python train.py --color_jitter=0.6 --fused_qkv=true --bias="all" --parallel_block=false --moe_every=1 --experts_per_token=1 --layers=6 --lr=0.0019 --beta1=0.95 --shampoo_beta=0.95 --weight_decay=0.2
Rows from block 2 of a small self-supervised image encoder, named by matrix and row number. Rows with one number within an expert belong to one neuron, the router's apart. Each number is 500 + 40 x the weight over its row's rms, rounded and kept within 0 to 999. All counts start at 0. Numbers have three digits each.
Before each expert's rows are labels from the 100 images, of 14848, where the router gives the expert most weight on average: "strongest on" is what is common among them. Only what is clearly more common there than usual is listed. The data: microscope photos of single blood and bone marrow cells.
# router: router (model.blocks.2.mlp.router.weight, 8x320, trained with AdamW), inputs 107-213
# up: expert up (model.blocks.2.mlp.up, 8x80x320), inputs 107-213
# down: expert down (model.blocks.2.mlp.down, 8x320x80, transposed), outputs 107-213

# expert 3
strongest on: cell type: lymphocyte
router.3:510484488482468520573470510435499551485492449476510479570466587465563562425411442520489489554511556491499491481492539447474509590508442526534556543526522534479446536475515469509432426542488466537542438393515490485503547546551472454491636614532540472506516556501510518538497552521514469432526552502523463469440531496560499
up.10:534530509439548542519461433579455481516477496533553505392475550522489508525536470533490533515456483515483538419481500476454585437528511452479531518451508528588480556439480500528532475498517497538486512468564511542469469520437518528459533504494418572490425524458420551522531458523487472578441541491532512525480523459520503
down.10:493511504506506517467464518474436523556534531506452456498486547573569449466483478470497499450467528522441513494496551456495520494489462501493530472470502462421500548490469421554460524510565503492512516491453562548593505474469475496473533541459541397421494482456550443429494453460481533482552537484525559442523497504485501
up.11:439491555488426530528431601483570477491522509429482524528519451483533537466481483505467523555434569458527525507524498497509472505483498555522543501531429512525460514558594535518481473495515545477479524425486479511507451472491519513471541528503514522485538485491545513556536435491530514461490531532489605500485418554550509
down.11:475480493485541430426459513533514519550504521453466513547551478479460493472482486490566429530461461528540545525476545511502490532478602434508494486545450499505408493525476485483474444587589487469426509501447512495418549491533483528524518439512510502459505480533531503489472504453451483470548521434558584516491547488569495
up.12:508472496529439497530498529493599537570566523504499411446521486579431536460476542530477553508495518436460542483508508477525502543493558467445490466463506415495545462494500505521521465458536478503517528474450479545422480493467478515474490417552590555483522526496544446455513547483479435478445518517466495482446578475431471
down.12:519456467392521567548504488564532527530517435500538512535544462488466505479439434380486455522529514412553461499494493498457518580502465565491463506518504470493527486508559524486515451527468529537436493443445426462495511531556500595460508430470477480488451479551491522548546558587531504516514510482470568513492571531487503
up.13:514504599508537512454432444428549470505429436588476509511470502515574523491451488510462542517510485499557541513449535468473488512522605454495450431427448442478443492476535559475544457509520474559530574486595549481640526537543470486466496530514556520493517442426505455457476558477494482482584542455515462482496468469563495
down.13:416478477536446500536513464531476469495487484503513519436604512534521516518495512467507552573505493607563480497484506519490417473481586471498494537515450580488498506485527466528500570488486443508512513519474504537471500516536480484532498520522516517458575446524494548530495489497481503482506544496525546478514592535537514
up.14:490482475510508465434450528467577519473557508511530415487543446489419436561472499500461474534449456524544532542491450490493421507551425464570471492513464570457496480428539474511462572453474417498460516501520524517569491446505512517476460451567463520567474551482525509554511510534532524524514520535521518563474501549405481
down.14:508455462510484446444399443454544535424556463514575497505454507480515454484412554512507526384536471510423501474532500471520472497454504461525445509429449532481486512396508511501588566546473531474542521588449519481471486423471533494447483427459495495514553463503489546491435416488464508512523349487526526504485438517424495
up.15:552478473559546514522542393483515504569425434565514500555574551500457493539471620483571495456492479553478495526515538543462493450482565531440520471492514471451548399546538498530467499539515460513569501497480554492489524500488557446502445477559453513490466545496497488476491459498513545529462423463582479543515466522598531
down.15:488541481525495499523479452466465494482483536513487587543475543529447520535459482548485514522412564486519482506474505423520506488473473483505448597526486536506540499456536421520440504450448505469465526504541508522511531541450518484510526470465496484463455491477448567487427519545519482537508472556510570480484521515602452
up.16:486451480526505448487549495536487544464458453422464520496492479475474480458502499546481455497432523557500468475477526508547524413565454533531537482472577499474515495501451474501529465502509529493496549429553522550532525522446529516465502545462460495522469545513453559510501480600525503467527545485494446549427588525547490
down.16:533426460542492507486476465484491445457508475431523532509473503519508491484547507516434512488557563525509437508474480478466450603534504444542541464477477520542532430525433485493488494536499510427464524486561499473473514459531551492518446536499494480508510570440631439522474464439586539467506475501439487481478498544569464
up.17:414471433466478419546474523520493472515526534571476496486433501431482495460557542431520483505517519500506512454507538524524504499463545484459443506465513408589514459547533485544510479443473445564445484468536509449467509516534477455525486458493537535482520601474478381481439545518488533510478550462473484509570528464446463
down.17:500479496489435494482521464535493539513501553506556474460449365494521528463538468476452507510437508554530483474559457515523530541541494540469546440557537513487502526471444504511451448492542520521530562573520501477511490469430456470463482478507480523480504483573469542519377462568445555453473463450411433485534506537531524
up.18:500509451466540483497522557540451533509533498462504547463493574518521485521551431528513477507532448511559529517520490522550559483499526492467399444484543528589554524447503491472544471525467523462556491528462469485510500444506503420480450484559477501483468514495503441436499498462532572497443499483491481509470515469461523
down.18:555510531541456571461462541539433485500536506521546522521511408466487544565510457462513584425541542521508546462542518454553483469479559432484559507471504497489474530563494511509619569494587486430425550564472525495547492441484508509504444526460510503483521528462459497499520515486500420577509421502457570473523465482492477

# expert 0
strongest on: cell type: artefact; cell type: plasma cell
router.0:581574575511529507446456535539478569510500505537492539535482408475511551432544573527482501506503460655509508500450566543448543515504552481421542464555529538489467512538518468527495457488456531473555549473444484456469453483445529485466482500564498516520454419419530473513502403518470466498517456378546485492501494480533493
up.10:531476551492542536441512525525501514535483454537465550487522460553558510407455554526485374471462538524545465509419517524487523530476509497518520497553496532495504511563502555504466492475496559561575521472510552491481448587433546506558462428519498518418522507448548497518564440541512497492501432421509517529544454470454504
down.10:454451483546473546482502484509549521569493532560446513525489480478508482501479495495497502524566449481518486460552489568459438420480493510473562457508501511486490552499545482538551491512521563516500523446463582485511562474522523518557483445557437462493478504481492503479475502485495473519454504570507417516546544456526490
up.11:579564501535564488549475539487484487582516511541531416501513467571493492522473515452412469522423480547554533514488541456475505545514551518462496544552489537525508547488476477425536504520553517448445489532534464489497489521454497495435533546448519477505461463512542524483518465497480502417537503493513601505452490471592542
down.11:453596501463412503481511483505507505486462520550430567481539480522484511557635536567450403478469472491547545485447406479487536476500547523489493453522534475521516541428533500573494510478495510560523518471484516530496482489494422497474476506592541499522476500468518468603538543475524517514445490483566473549532485470478467
up.12:506502510455548525478498473523577542463524543525467538556469435512509495428461497529493535526501486469527515458461496519481541559438477564512496572518426450520472455528502522514550476512487510489479476511545439400526552508578446469520465444456549525518455530444545552477487415505526498501558492382556504501478480576533476
down.12:531575466486568480480527475479497480462489495491495397574474489434443500451504454481507509447489432524466423509457523425482548524484431520541577468485518519496516554498540510539502537577472456471409410523490501464433442506485543582510486514518499532522511469528488583465448531533500520455517523553519411469583488432470553
up.13:503569557458518532465471531566428470570484543484517529528453503512533445546473441513566522507514512471587542511500484538488415550562489489495509485481538546541486505486510476563505479467576467483475477476522539514529476487519519559501503493538506495490481506554514496456527483467436515615455441516461552502483450519509553
down.13:537522495446487473496459511568449531472469446474485471515499542523529469513452542471528546547585491579478469547515561484530462546498515547495486439430468511498452479529597474505439537481427512513507594524531485543435469465518534406501524492476458471521573460440540488477539490476527520522527519433518503491424497536466484
up.14:492571493460521418539469492500478554564496497438493542469472479540560438534549485513454460498497544580537484528484505491498446467446516525500493455525525527483514442512452569482504536566490590426445529437509506519485501419438547482487436500498440448581552495498476451551529502500479458584491486508482490509408510510486508
down.14:480517405446503443511525524510490440559581514460513528466473560494446458559512472497480570509546499504536510472489424453564456481494528563487548514472452575530453426475510497479497563512517502439514514484668522482480457526505478592522528519518518502560496467527531494472436460473577491540442512522471538469501522503511527
up.15:523524589535447546425545486520570450501442495474507508504476507472564469453485432504484513514446544522520534529537518433501522518505459481471580504526476517556542526506518438573506479493551528514469392530546473548511501533465456551491490524532499555521429575477482512557469400469537450463557588508564536553364514518540570
down.15:400500528490512537477483448447418482475560478449493444487541545489465487554448462543562446508540493517525504504503464532464481438562539474550556542445512439476483447511513520510567509461473470553455525479491476524537512581480467505492590497523483500557526520492474506507512507482427419511485530502479500508484464559481484
up.16:490593402542479545486471467522552502526487526477540513535516545534485507444518533539428499421407516486469456469440534446483561488563470516547508493497483477521521545503519497546464544462532448544532490453503503430416457486474478497517486551494494487513470496526480546479474467405522555534502595497581527496458454552509536
down.16:416520470557580525488462536496511519508464562522510535436440500580453538489497453467475540497540479478514473483502462537460548591500491525463567545446473508478513473586546536509575464562580471452516455535555541467526488518519453539484442568504501486463446494469519494487454528500517513445569504439514488504460482503567451
up.17:579522493502509477540519409447465519532458488505499474554481458514514525525533486520506381505490471491493550483452507581537514478550557489459513488499406485507574421487596561491544580546559495525495544454526466446518479579453526433537472476459537501502534501433512527580453455470521489499516505478503549441466505502545598
down.17:525488480485497414505461526492483508519500490523521481499565522475502506518485499520461542481492538472434478504576465530516456557509458517466427482535557500516438419516426523424493446509529459532549441558494600516508551440525521442503492455507580548538532501487427462476475507484515537572507506410410549515525439441555491
up.18:520489484455483460461524503504475522531509520519476489478481472495536512479515488523507470508420625462526541477408481561463533537492539545463529464570539447434503538528548447474569561565522517549433590452555509494516453548531497422541442478570533502539631457566530520454487529453513476494526507531487516492482566496449490
down.18:510528510496455413533529542499382580527460486522466432493539487467517497581426515588483526492485476523475553488531484540550440496496439498461504527439531512429519460455571533553485536481441533525548520530444553492426536481531553456507519510454563529554492475485538538481467448460487463506441534437502524472508520512448479

# expert 6
strongest on: cell type: segmented neutrophil
router.6:491502434513501557565479511508458423465440491531465506553526516490481504538561490484474533461503458432475448511516503588491493488508497517508539430517483522555549480455531435491489541420497559451535521491524528528458510531513486541576476456454498437476451577461475559493439447457523483489511499498530498402440539533530512
up.10:535524472434475494512520496506531502526477527550537552495535536461520541568481464522486542472478489500510537535536511511562527463546485536517512491462524509447521482474512494493450491502516460594441452485512493425437483452553425539493571537464479472511523517485424508530523468458472459499448547537530402456468508512521456
down.10:512430553516463512526507562541565517506466523441504477523497534514512521469422446439550522540439440540568536431509466470603428512528479534478446510545485522567513530565499420445508452517477531481544457573488473504503501536446466454459435580493546508440499438495476490476543504567520536486493543556490475501416513539512441
up.11:441520474539480490544498470502537457457484481465451543557519443543497539570498479523500485452591542461555524491538528480473432526477459476584473484523494519551537464526526491517477560554548531567527501531477513419528486467501445540537461506401510455492512503473455475453528442490510546464600544531510474506435502471501551
down.11:456443495519502475500489522452423501519449461513488489442416475501550503523496539446432490389533512491443501489497497470522420557514445518486500556504454426494546539451441548509466426517478482443528487430591477493516487548544440481535484502561543452502499556554441470507463496463516524426515495475499483498458481523501495
up.12:502516511528473474505519494485438515532496542416476441503546533481488505551452519486497491493597519521391549436462509471550485545521542460487546503517498520524503480505476493581543556515533403479435521445518505478521525525453469571500454464485493538522504440504505554509518476505538435489487482584517472506451531497547403
down.12:503485414541549498529491440467520554536436501583501575522514441513538463511520491526473465479501503507392513508522453480461558446499581527485582524420516514548471450498556446577444514583489509528449443486455517526535481502487444545422504545484515484517482499519587532484489448492504506493492488504472507470546506487541451
up.13:474546454537530471533453554494537450514437509506438486457544525523497431469494498480504501428356604462463492500509515548450483513538493520424432501516470487503498553446493445496558574485471522462507513501571525508524576498499512533479456470512477543448530500508447530578572525448513539544462507531477499510467512488487522
down.13:527426417519492533509510498483566510542502548523530448440450497467475472483498498473488517440546524425518486454495504533543455447453498454497484537499492541527522522496553607475510456536517514504414412494534495533485488593549468555513531526412440466566528554563542454483516498460486484480530532486473531536521540540455462
up.14:476524514532553514499495453557419467541506538497531511491509521522564478490472474521460531501437492507511543566543526492514482552521452476534481530561463493490501469555534474516543531553579472454511335513499383534392438534513560561493426467553456508488536567495398505539580480531510553489526520505569423533516517469542485
down.14:503539493509497506559519555541479532515500451561474493379416486498494492462546518546542510511483514515515560541514477583471446425486451571498509553506568484449530508449524452427511507531485499501525416497428537435463448502523515538530440544472522514542490497558492578488573452494513473531457484448442489431453498415478481
up.15:496476563469467497526495421463482507499567489518518540492433488483485539474543484517524471449433491426493416532540523529491448498436478525488453484472437512495468549464456546498484451484541499480508458486532538495510494470447389487488471434427509470473459547520487499433490435526490546442473463507500550410626544419529527
down.15:506480469457511521540557532438486537470545495507466598442502519494466466482430528532502531427518474510483520511477455515500535570561461506462457486590540579495548491551513516504423542490506505420541439491552565491522531501537479567511478464542490489488512513494559510497497463489481499425502494522493417462483466522557494
up.16:516513555476529483487526434482507505493455527589470494489498522503477502484482518440393545535523557508556496431491533520468452510551526490500506504547425489536536454479510486489475525495511511484525526516506554455475547549488465572496477430513366455528464396457474492507500450456475494494506496491489486475478573465478543
down.16:464546550473585517546469578464511485488579498438470515473535481512446520412547520453433424544504479506529506471453510429489485518513505469497543530513489479547485471510451526471477535584576464503524543528515536451510482477491508487459495545521450551446461421510585539495488475445537534530536515494520492533559468520433558
up.17:531574452544564468485461563516597552543573462510495528453469439495534510465519494443517432505468487496495464532548508493554478493552504482493540471476480520557472550541499460491488477495540506499529459403509506499486484581563485475558431511536489479469480473449491498598516498465500498466573472540531485523491564457497465
down.17:492452534434520535507470492430506496441441560501547463515490536495521464461512491513548448495464517514496533511545439539493539419541528540605512502531510551510503489517569468457433518484428523583493500502517487518578438467483505529526525491508487494472496535449470494389438459544481500515530511508505541526528503494489478
up.18:543474498538502527525448544545473450537507469461470502397509497496508458553534549469527506514455567531459524490559560523499468490519446473553475509430417561451492508524543484498490450478529539528550529561502430499495450531478359512445443499505517530466583532462483485531546466477513557502482517515493562461449548453502466
down.18:512566485556531623515476532459588486534473482564510498498434529592506492563513511437482430346440529511580481471501518500458496484467570451520481498495553494464542445532510517515521470459505524505506423479487443520504468454480519498551429493506498533504453465518464441529608507599445523483543569462453474483579447486483481