Weights of a small self-supervised image encoder: trained on microscope photos of single blood and bone marrow cells.
Rows from block 3, named by matrix and row number. Rows with one number belong to one attention dimension. Each number is 50 + 15 x the weight over its row's rms, rounded and kept within 0 to 99. All counts start at 0. After the name is the row's rms in percent of the matrix's.
# v: attention query, key and value (stacked) (model.blocks.3.attn.qkv.weight, 960x320, the v third), inputs 160-319
# proj: attention output (model.blocks.3.attn.proj.weight, 320x320, transposed), outputs 160-319
v.33 113:51 56 69 41 50 42 54 20 48 45 62 63 43 37 41 07 62 63 50 34 28 63 58 38 48 42 66 59 35 46 44 33 27 36 65 44 52 32 42 43 63 28 66 45 42 42 53 39 53 63 64 65 64 31 68 38 64 48 39 57 63 21 36 54 32 87 58 53 54 45 43 24 45 49 71 54 49 63 43 34 30 59 45 39 63 62 26 44 72 70 60 17 36 47 53 55 58 52 70 68 40 55 69 24 27 44 50 48 42 51 50 59 32 76 46 55 62 47 55 62 44 66 57 26 44 42 52 72 36 57 60 55 77 58 18 71 71 36 42 79 46 27 68 58 14 57 51 50 38 34 48 53 70 11 52 46 68 32 51 87
v.34 104:46 65 27 45 67 64 53 51 44 62 55 77 48 69 32 16 45 51 73 88 65 67 58 42 41 65 35 60 28 42 55 35 59 68 42 37 45 55 42 25 39 34 51 48 51 23 55 67 67 59 55 44 47 36 67 50 78 76 62 44 40 29 82 34 34 23 14 37 54 57 46 46 38 40 48 36 60 32 59 23 44 76 42 58 51 26 43 31 67 47 76 75 65 60 41 52 46 27 51 44 52 32 50 08 80 45 39 24 26 27 45 54 27 48 45 44 62 39 46 36 69 19 56 14 48 53 68 48 62 42 49 39 68 75 30 62 70 52 45 49 63 50 51 46 44 31 62 41 22 88 45 19 51 53 45 50 07 53 28 72
v.35 105:47 56 75 53 61 10 30 52 58 63 44 45 41 51 39 40 36 25 51 53 53 55 54 50 61 39 75 11 58 61 61 39 50 50 56 76 42 53 52 66 47 55 51 69 58 68 41 50 94 29 44 79 46 61 44 40 60 46 63 57 49 61 60 50 68 65 75 37 66 50 56 60 45 40 33 77 52 37 57 49 58 49 75 58 76 47 41 64 55 55 49 54 34 43 40 37 71 47 70 46 68 35 35 50 60 40 64 62 59 54 55 64 13 66 23 48 47 60 48 42 32 47 45 38 48 56 44 61 44 75 18 39 52 73 63 57 48 64 54 38 84 71 71 44 47 56 61 73 14 50 43 65 47 66 59 31 60 65 47 52
v.36 103:43 52 64 29 37 73 42 40 50 63 54 36 36 32 35 66 52 44 68 47 38 32 50 57 65 25 70 41 39 59 52 73 58 39 34 43 37 47 49 58 27 55 44 68 43 51 63 59 41 57 69 47 66 39 37 63 50 38 51 49 46 63 29 59 63 29 44 29 50 68 23 19 42 46 15 58 55 59 47 42 65 72 77 54 58 65 41 51 61 47 58 47 33 75 38 46 81 52 61 54 54 16 74 43 81 75 67 63 55 75 43 35 67 45 64 67 56 59 24 53 19 35 53 33 29 82 37 39 72 55 38 24 50 41 61 44 58 64 53 41 35 42 40 53 48 52 57 37 39 73 55 39 75 52 59 19 65 55 62 62
v.37 103:24 56 58 62 56 60 47 94 61 49 69 36 59 68 36 51 23 31 56 65 73 60 54 36 88 60 37 56 48 23 37 76 52 65 55 61 48 50 48 61 46 54 46 73 62 58 21 29 78 50 45 39 50 63 19 50 83 33 23 34 35 71 76 58 43 60 58 49 38 25 50 54 45 75 66 58 35 54 46 33 67 64 45 43 55 49 60 30 64 38 84 39 54 44 47 49 32 43 32 54 52 70 54 55 36 70 71 57 49 54 58 40 41 59 33 57 45 87 54 66 43 62 35 45 45 44 55 40 42 42 52 61 37 65 63 44 56 55 51 38 82 52 32 58 73 31 54 45 63 50 49 70 77 52 64 62 68 41 42 56
v.38 098:42 50 55 17 51 68 51 45 31 62 36 62 65 74 27 31 45 60 59 26 53 67 50 46 36 53 49 55 53 35 72 21 42 35 43 65 77 81 50 59 56 27 66 64 75 43 74 26 39 53 71 31 34 81 53 59 55 55 62 76 29 69 39 32 43 53 43 67 67 57 54 68 48 52 65 39 62 25 51 35 13 39 40 59 50 52 52 40 53 60 61 40 35 55 58 16 52 47 58 57 63 46 47 56 53 63 10 53 59 47 42 42 69 68 39 29 22 42 80 68 41 46 55 62 52 34 69 58 59 31 62 65 66 46 52 37 61 73 65 31 45 28 73 35 81 61 57 54 51 41 52 56 40 37 47 57 29 58 61 63
v.39 118:45 68 39 42 35 68 55 36 50 62 73 68 53 44 54 36 54 60 42 60 58 51 54 51 59 45 95 54 59 72 60 24 58 53 60 47 56 26 52 46 32 16 36 48 58 56 44 38 52 75 69 81 38 35 23 69 36 63 55 45 23 56 61 32 29 85 62 54 78 52 51 43 53 43 50 58 35 32 38 57 32 55 56 31 49 57 54 37 46 31 76 49 45 69 64 70 41 49 81 56 67 46 52 52 25 55 42 58 56 51 65 57 61 59 23 08 55 32 27 28 42 70 36 55 48 32 52 59 55 63 66 38 36 66 50 39 74 56 24 59 40 50 35 57 65 42 39 42 78 48 48 36 26 47 46 26 40 50 50 67
v.40 098:79 48 45 76 40 62 47 44 30 33 62 63 37 58 33 49 64 26 55 70 50 44 66 67 48 51 47 80 27 44 38 59 31 43 51 75 31 39 32 57 40 51 57 72 47 40 53 32 39 68 68 64 34 46 20 67 18 61 62 56 47 66 49 75 53 38 85 50 43 66 50 64 67 36 40 52 67 58 89 36 61 42 65 47 55 36 20 51 48 43 48 57 73 41 64 34 58 46 56 50 42 27 42 46 52 40 34 81 35 42 59 62 46 36 64 57 99 27 37 39 34 31 64 79 46 54 44 56 83 36 55 16 90 62 47 48 25 38 62 69 51 43 57 68 47 66 76 60 73 63 56 50 31 51 28 42 57 35 39 42
v.41 104:61 60 34 55 49 48 63 69 55 67 39 53 51 64 64 48 12 58 48 61 35 58 25 55 60 52 35 60 57 51 55 56 54 72 52 42 53 58 52 56 54 58 46 32 53 32 55 25 39 30 55 53 44 49 48 40 32 35 30 32 61 63 63 43 41 44 46 66 26 44 44 43 42 19 41 51 68 27 35 52 89 74 24 37 54 68 63 48 33 77 52 39 51 38 89 71 27 42 39 58 40 60 64 54 49 44 56 34 39 46 17 34 55 42 44 47 38 73 50 69 53 53 55 23 59 49 51 46 68 66 34 57 35 52 30 30 30 52 38 74 59 15 67 64 51 50 80 59 66 65 48 59 43 58 99 66 44 42 53 56
v.42 102:45 66 43 38 44 74 59 34 39 39 51 39 33 51 55 55 52 62 64 31 65 56 34 78 67 21 70 46 44 35 47 36 32 68 19 59 35 26 26 35 58 50 34 48 26 37 46 20 65 56 65 36 59 56 59 51 24 70 56 37 43 74 56 73 44 54 34 27 46 63 60 78 44 38 48 54 57 40 35 60 54 46 57 52 45 60 64 54 44 57 32 64 59 66 42 40 41 49 82 48 57 49 71 30 69 40 62 38 38 32 47 32 59 47 53 41 39 61 62 43 52 40 52 58 83 65 45 48 66 30 72 23 63 55 59 56 48 29 30 50 37 43 00 40 37 61 65 54 36 61 19 42 32 55 48 42 27 65 43 30
proj.33 107:40 51 50 42 50 80 38 51 55 58 24 38 36 74 65 72 37 83 55 81 38 57 30 56 39 56 61 44 51 50 51 67 61 51 61 70 53 85 36 60 38 48 61 50 72 66 46 43 45 56 53 30 41 86 45 28 33 60 67 73 53 68 57 56 64 66 75 66 59 49 79 66 46 53 45 43 51 45 36 77 70 38 26 46 42 46 61 79 36 22 41 66 43 35 30 64 57 69 27 47 59 41 50 45 59 40 44 67 59 34 47 44 64 49 65 34 55 49 50 53 59 42 25 33 35 57 31 53 48 70 50 57 34 54 33 63 61 46 52 44 32 39 54 48 32 38 44 29 59 61 52 50 49 48 74 42 42 80 47 19
proj.34 101:77 55 51 64 66 64 63 55 41 53 70 64 52 73 52 66 58 21 49 25 44 14 43 56 41 53 62 23 48 77 25 62 42 29 69 42 44 40 63 22 49 51 51 40 44 39 47 60 47 48 36 57 53 69 55 45 18 42 74 62 44 45 36 38 62 58 67 49 31 50 63 25 40 50 71 56 61 73 67 51 38 50 38 58 52 50 26 66 35 69 58 69 50 48 46 59 33 67 44 46 52 68 76 62 42 49 57 59 30 42 49 44 47 33 34 58 39 73 54 52 62 62 56 76 37 63 48 44 76 43 67 44 20 63 71 65 70 63 50 46 57 53 56 67 57 73 40 44 61 29 59 59 45 64 46 66 74 20 56 17
proj.35 100:56 66 32 35 56 38 58 50 64 47 51 65 66 34 40 32 35 80 78 49 41 58 55 64 29 57 62 60 45 42 69 31 81 15 64 56 69 59 40 70 53 60 59 40 67 40 56 71 26 53 32 25 28 30 41 42 61 64 80 48 48 41 38 33 21 56 40 91 18 45 65 44 48 67 77 45 32 68 35 48 42 77 57 26 45 44 65 33 54 32 55 25 46 62 73 52 64 77 34 54 51 61 35 25 52 49 36 49 77 47 28 68 41 57 66 51 71 65 31 51 53 50 62 41 43 28 61 63 41 47 52 37 77 44 34 11 63 49 57 60 36 40 18 37 82 67 52 63 77 55 52 45 67 55 49 60 51 27 69 37
proj.36 103:57 59 33 80 64 34 50 38 55 50 34 37 80 45 39 73 57 41 48 67 65 49 63 70 30 61 40 48 49 39 38 49 48 45 56 69 38 30 44 36 39 83 40 14 42 57 67 84 51 55 36 26 56 47 46 37 52 65 50 60 33 36 34 69 44 78 71 60 28 47 72 46 67 37 63 47 24 43 60 54 36 39 58 61 52 65 24 46 33 47 25 31 51 46 70 39 51 44 45 35 41 47 45 54 36 69 45 53 69 53 83 90 61 45 37 72 47 80 38 47 76 36 72 35 62 48 33 55 49 74 42 46 53 41 58 58 57 42 51 75 39 65 48 61 48 53 58 55 25 95 36 69 42 30 27 47 36 79 38 22
proj.37 098:54 28 52 59 48 51 47 47 64 30 35 78 42 22 45 32 55 57 36 65 33 59 64 46 41 51 07 44 62 53 41 39 34 61 53 45 57 68 59 50 68 51 51 50 48 36 56 25 38 19 48 43 69 26 40 67 74 45 60 37 53 33 49 25 48 55 58 57 32 36 60 64 43 49 35 56 60 44 50 31 40 28 70 50 27 57 56 57 80 43 29 64 50 58 58 57 45 46 51 53 47 77 53 63 44 63 53 54 39 58 32 45 38 81 49 39 49 29 46 54 59 45 92 49 64 49 61 61 57 56 52 52 64 66 35 67 51 49 46 58 00 50 49 40 49 34 27 57 51 56 38 73 62 18 50 72 62 21 49 49
proj.38 101:59 45 34 49 28 16 57 47 31 37 30 56 28 43 61 54 68 44 25 64 72 57 48 55 26 40 75 79 62 59 16 69 55 43 42 62 30 19 58 22 39 56 44 41 31 52 39 47 30 50 66 38 55 45 32 22 27 62 40 81 65 48 53 40 29 29 70 55 70 34 45 45 45 20 48 60 47 64 57 38 43 41 75 53 38 55 70 48 48 53 85 68 48 45 58 55 36 51 63 73 67 50 75 43 54 33 35 62 33 63 51 43 44 47 54 62 74 48 21 14 36 46 48 72 44 53 30 44 59 72 32 22 34 69 75 40 52 32 76 55 41 45 56 52 56 46 25 79 62 33 68 53 51 83 52 30 44 50 51 54
proj.39 110:62 13 53 76 46 63 50 57 60 62 42 61 54 40 41 49 67 39 66 37 41 74 43 48 66 45 28 51 41 22 37 85 75 28 37 63 50 66 65 57 74 63 71 76 43 40 32 42 49 36 67 18 28 58 42 55 37 61 64 51 74 75 68 36 38 35 58 47 55 50 55 59 51 53 46 76 48 83 60 38 58 61 39 66 35 52 48 74 62 37 47 45 46 13 50 41 52 24 45 43 45 80 65 42 47 28 26 36 49 23 28 58 55 48 38 17 34 36 61 50 53 54 63 24 52 26 39 67 86 26 48 62 71 40 49 36 63 45 43 48 71 47 54 58 56 35 60 71 33 46 44 58 50 54 53 46 47 44 56 37
proj.40 097:48 70 50 39 79 46 45 47 65 52 59 50 38 84 77 77 47 41 46 35 61 58 32 62 57 56 39 38 61 38 60 39 66 44 48 37 64 62 62 40 48 48 35 67 49 34 34 50 66 62 40 28 44 58 69 31 71 42 70 52 54 58 62 32 32 36 32 65 32 57 75 58 21 47 48 49 39 37 49 40 47 54 50 41 34 40 62 78 75 78 77 57 44 53 72 61 77 57 65 55 60 47 35 67 53 34 58 58 49 54 60 45 77 26 38 43 23 45 56 57 65 72 52 37 50 42 48 36 45 45 36 79 41 48 54 72 77 41 36 41 42 50 41 52 45 51 26 44 60 59 65 41 48 47 70 60 53 43 44 49
proj.41 104:39 25 50 29 28 42 19 76 43 37 62 47 48 55 38 41 65 42 52 56 72 57 43 52 59 83 77 14 40 45 58 52 46 40 29 23 28 49 53 48 49 46 67 48 55 50 79 45 63 67 57 93 60 49 23 51 66 50 43 67 42 41 40 58 68 45 33 53 66 52 47 59 71 55 41 40 33 61 34 54 39 63 37 32 48 22 46 47 78 37 54 60 56 69 24 70 70 32 68 38 63 35 41 58 55 55 33 86 67 56 69 52 62 44 30 69 38 41 48 23 55 56 41 62 61 47 68 52 48 66 61 24 59 40 77 54 67 61 25 44 47 61 58 34 44 49 54 45 63 50 55 36 74 74 43 61 39 33 64 68
proj.42 096:24 51 46 57 17 35 40 55 53 56 26 65 67 69 23 58 94 41 42 66 43 36 34 55 44 47 54 41 34 43 42 38 76 51 73 29 70 46 67 48 74 58 64 45 50 64 38 61 51 42 48 42 59 46 49 55 62 40 54 56 55 29 45 41 13 43 42 44 69 51 38 23 50 59 16 31 40 20 67 41 64 56 45 28 60 52 30 25 49 56 70 17 57 31 48 59 50 39 43 44 40 55 57 85 46 59 63 65 36 62 61 68 75 29 34 70 40 33 69 45 70 73 26 38 50 41 28 53 43 72 62 55 32 62 55 11 33 39 32 35 44 36 46 42 53 51 65 45 48 26 37 33 58 67 50 54 39 37 41 71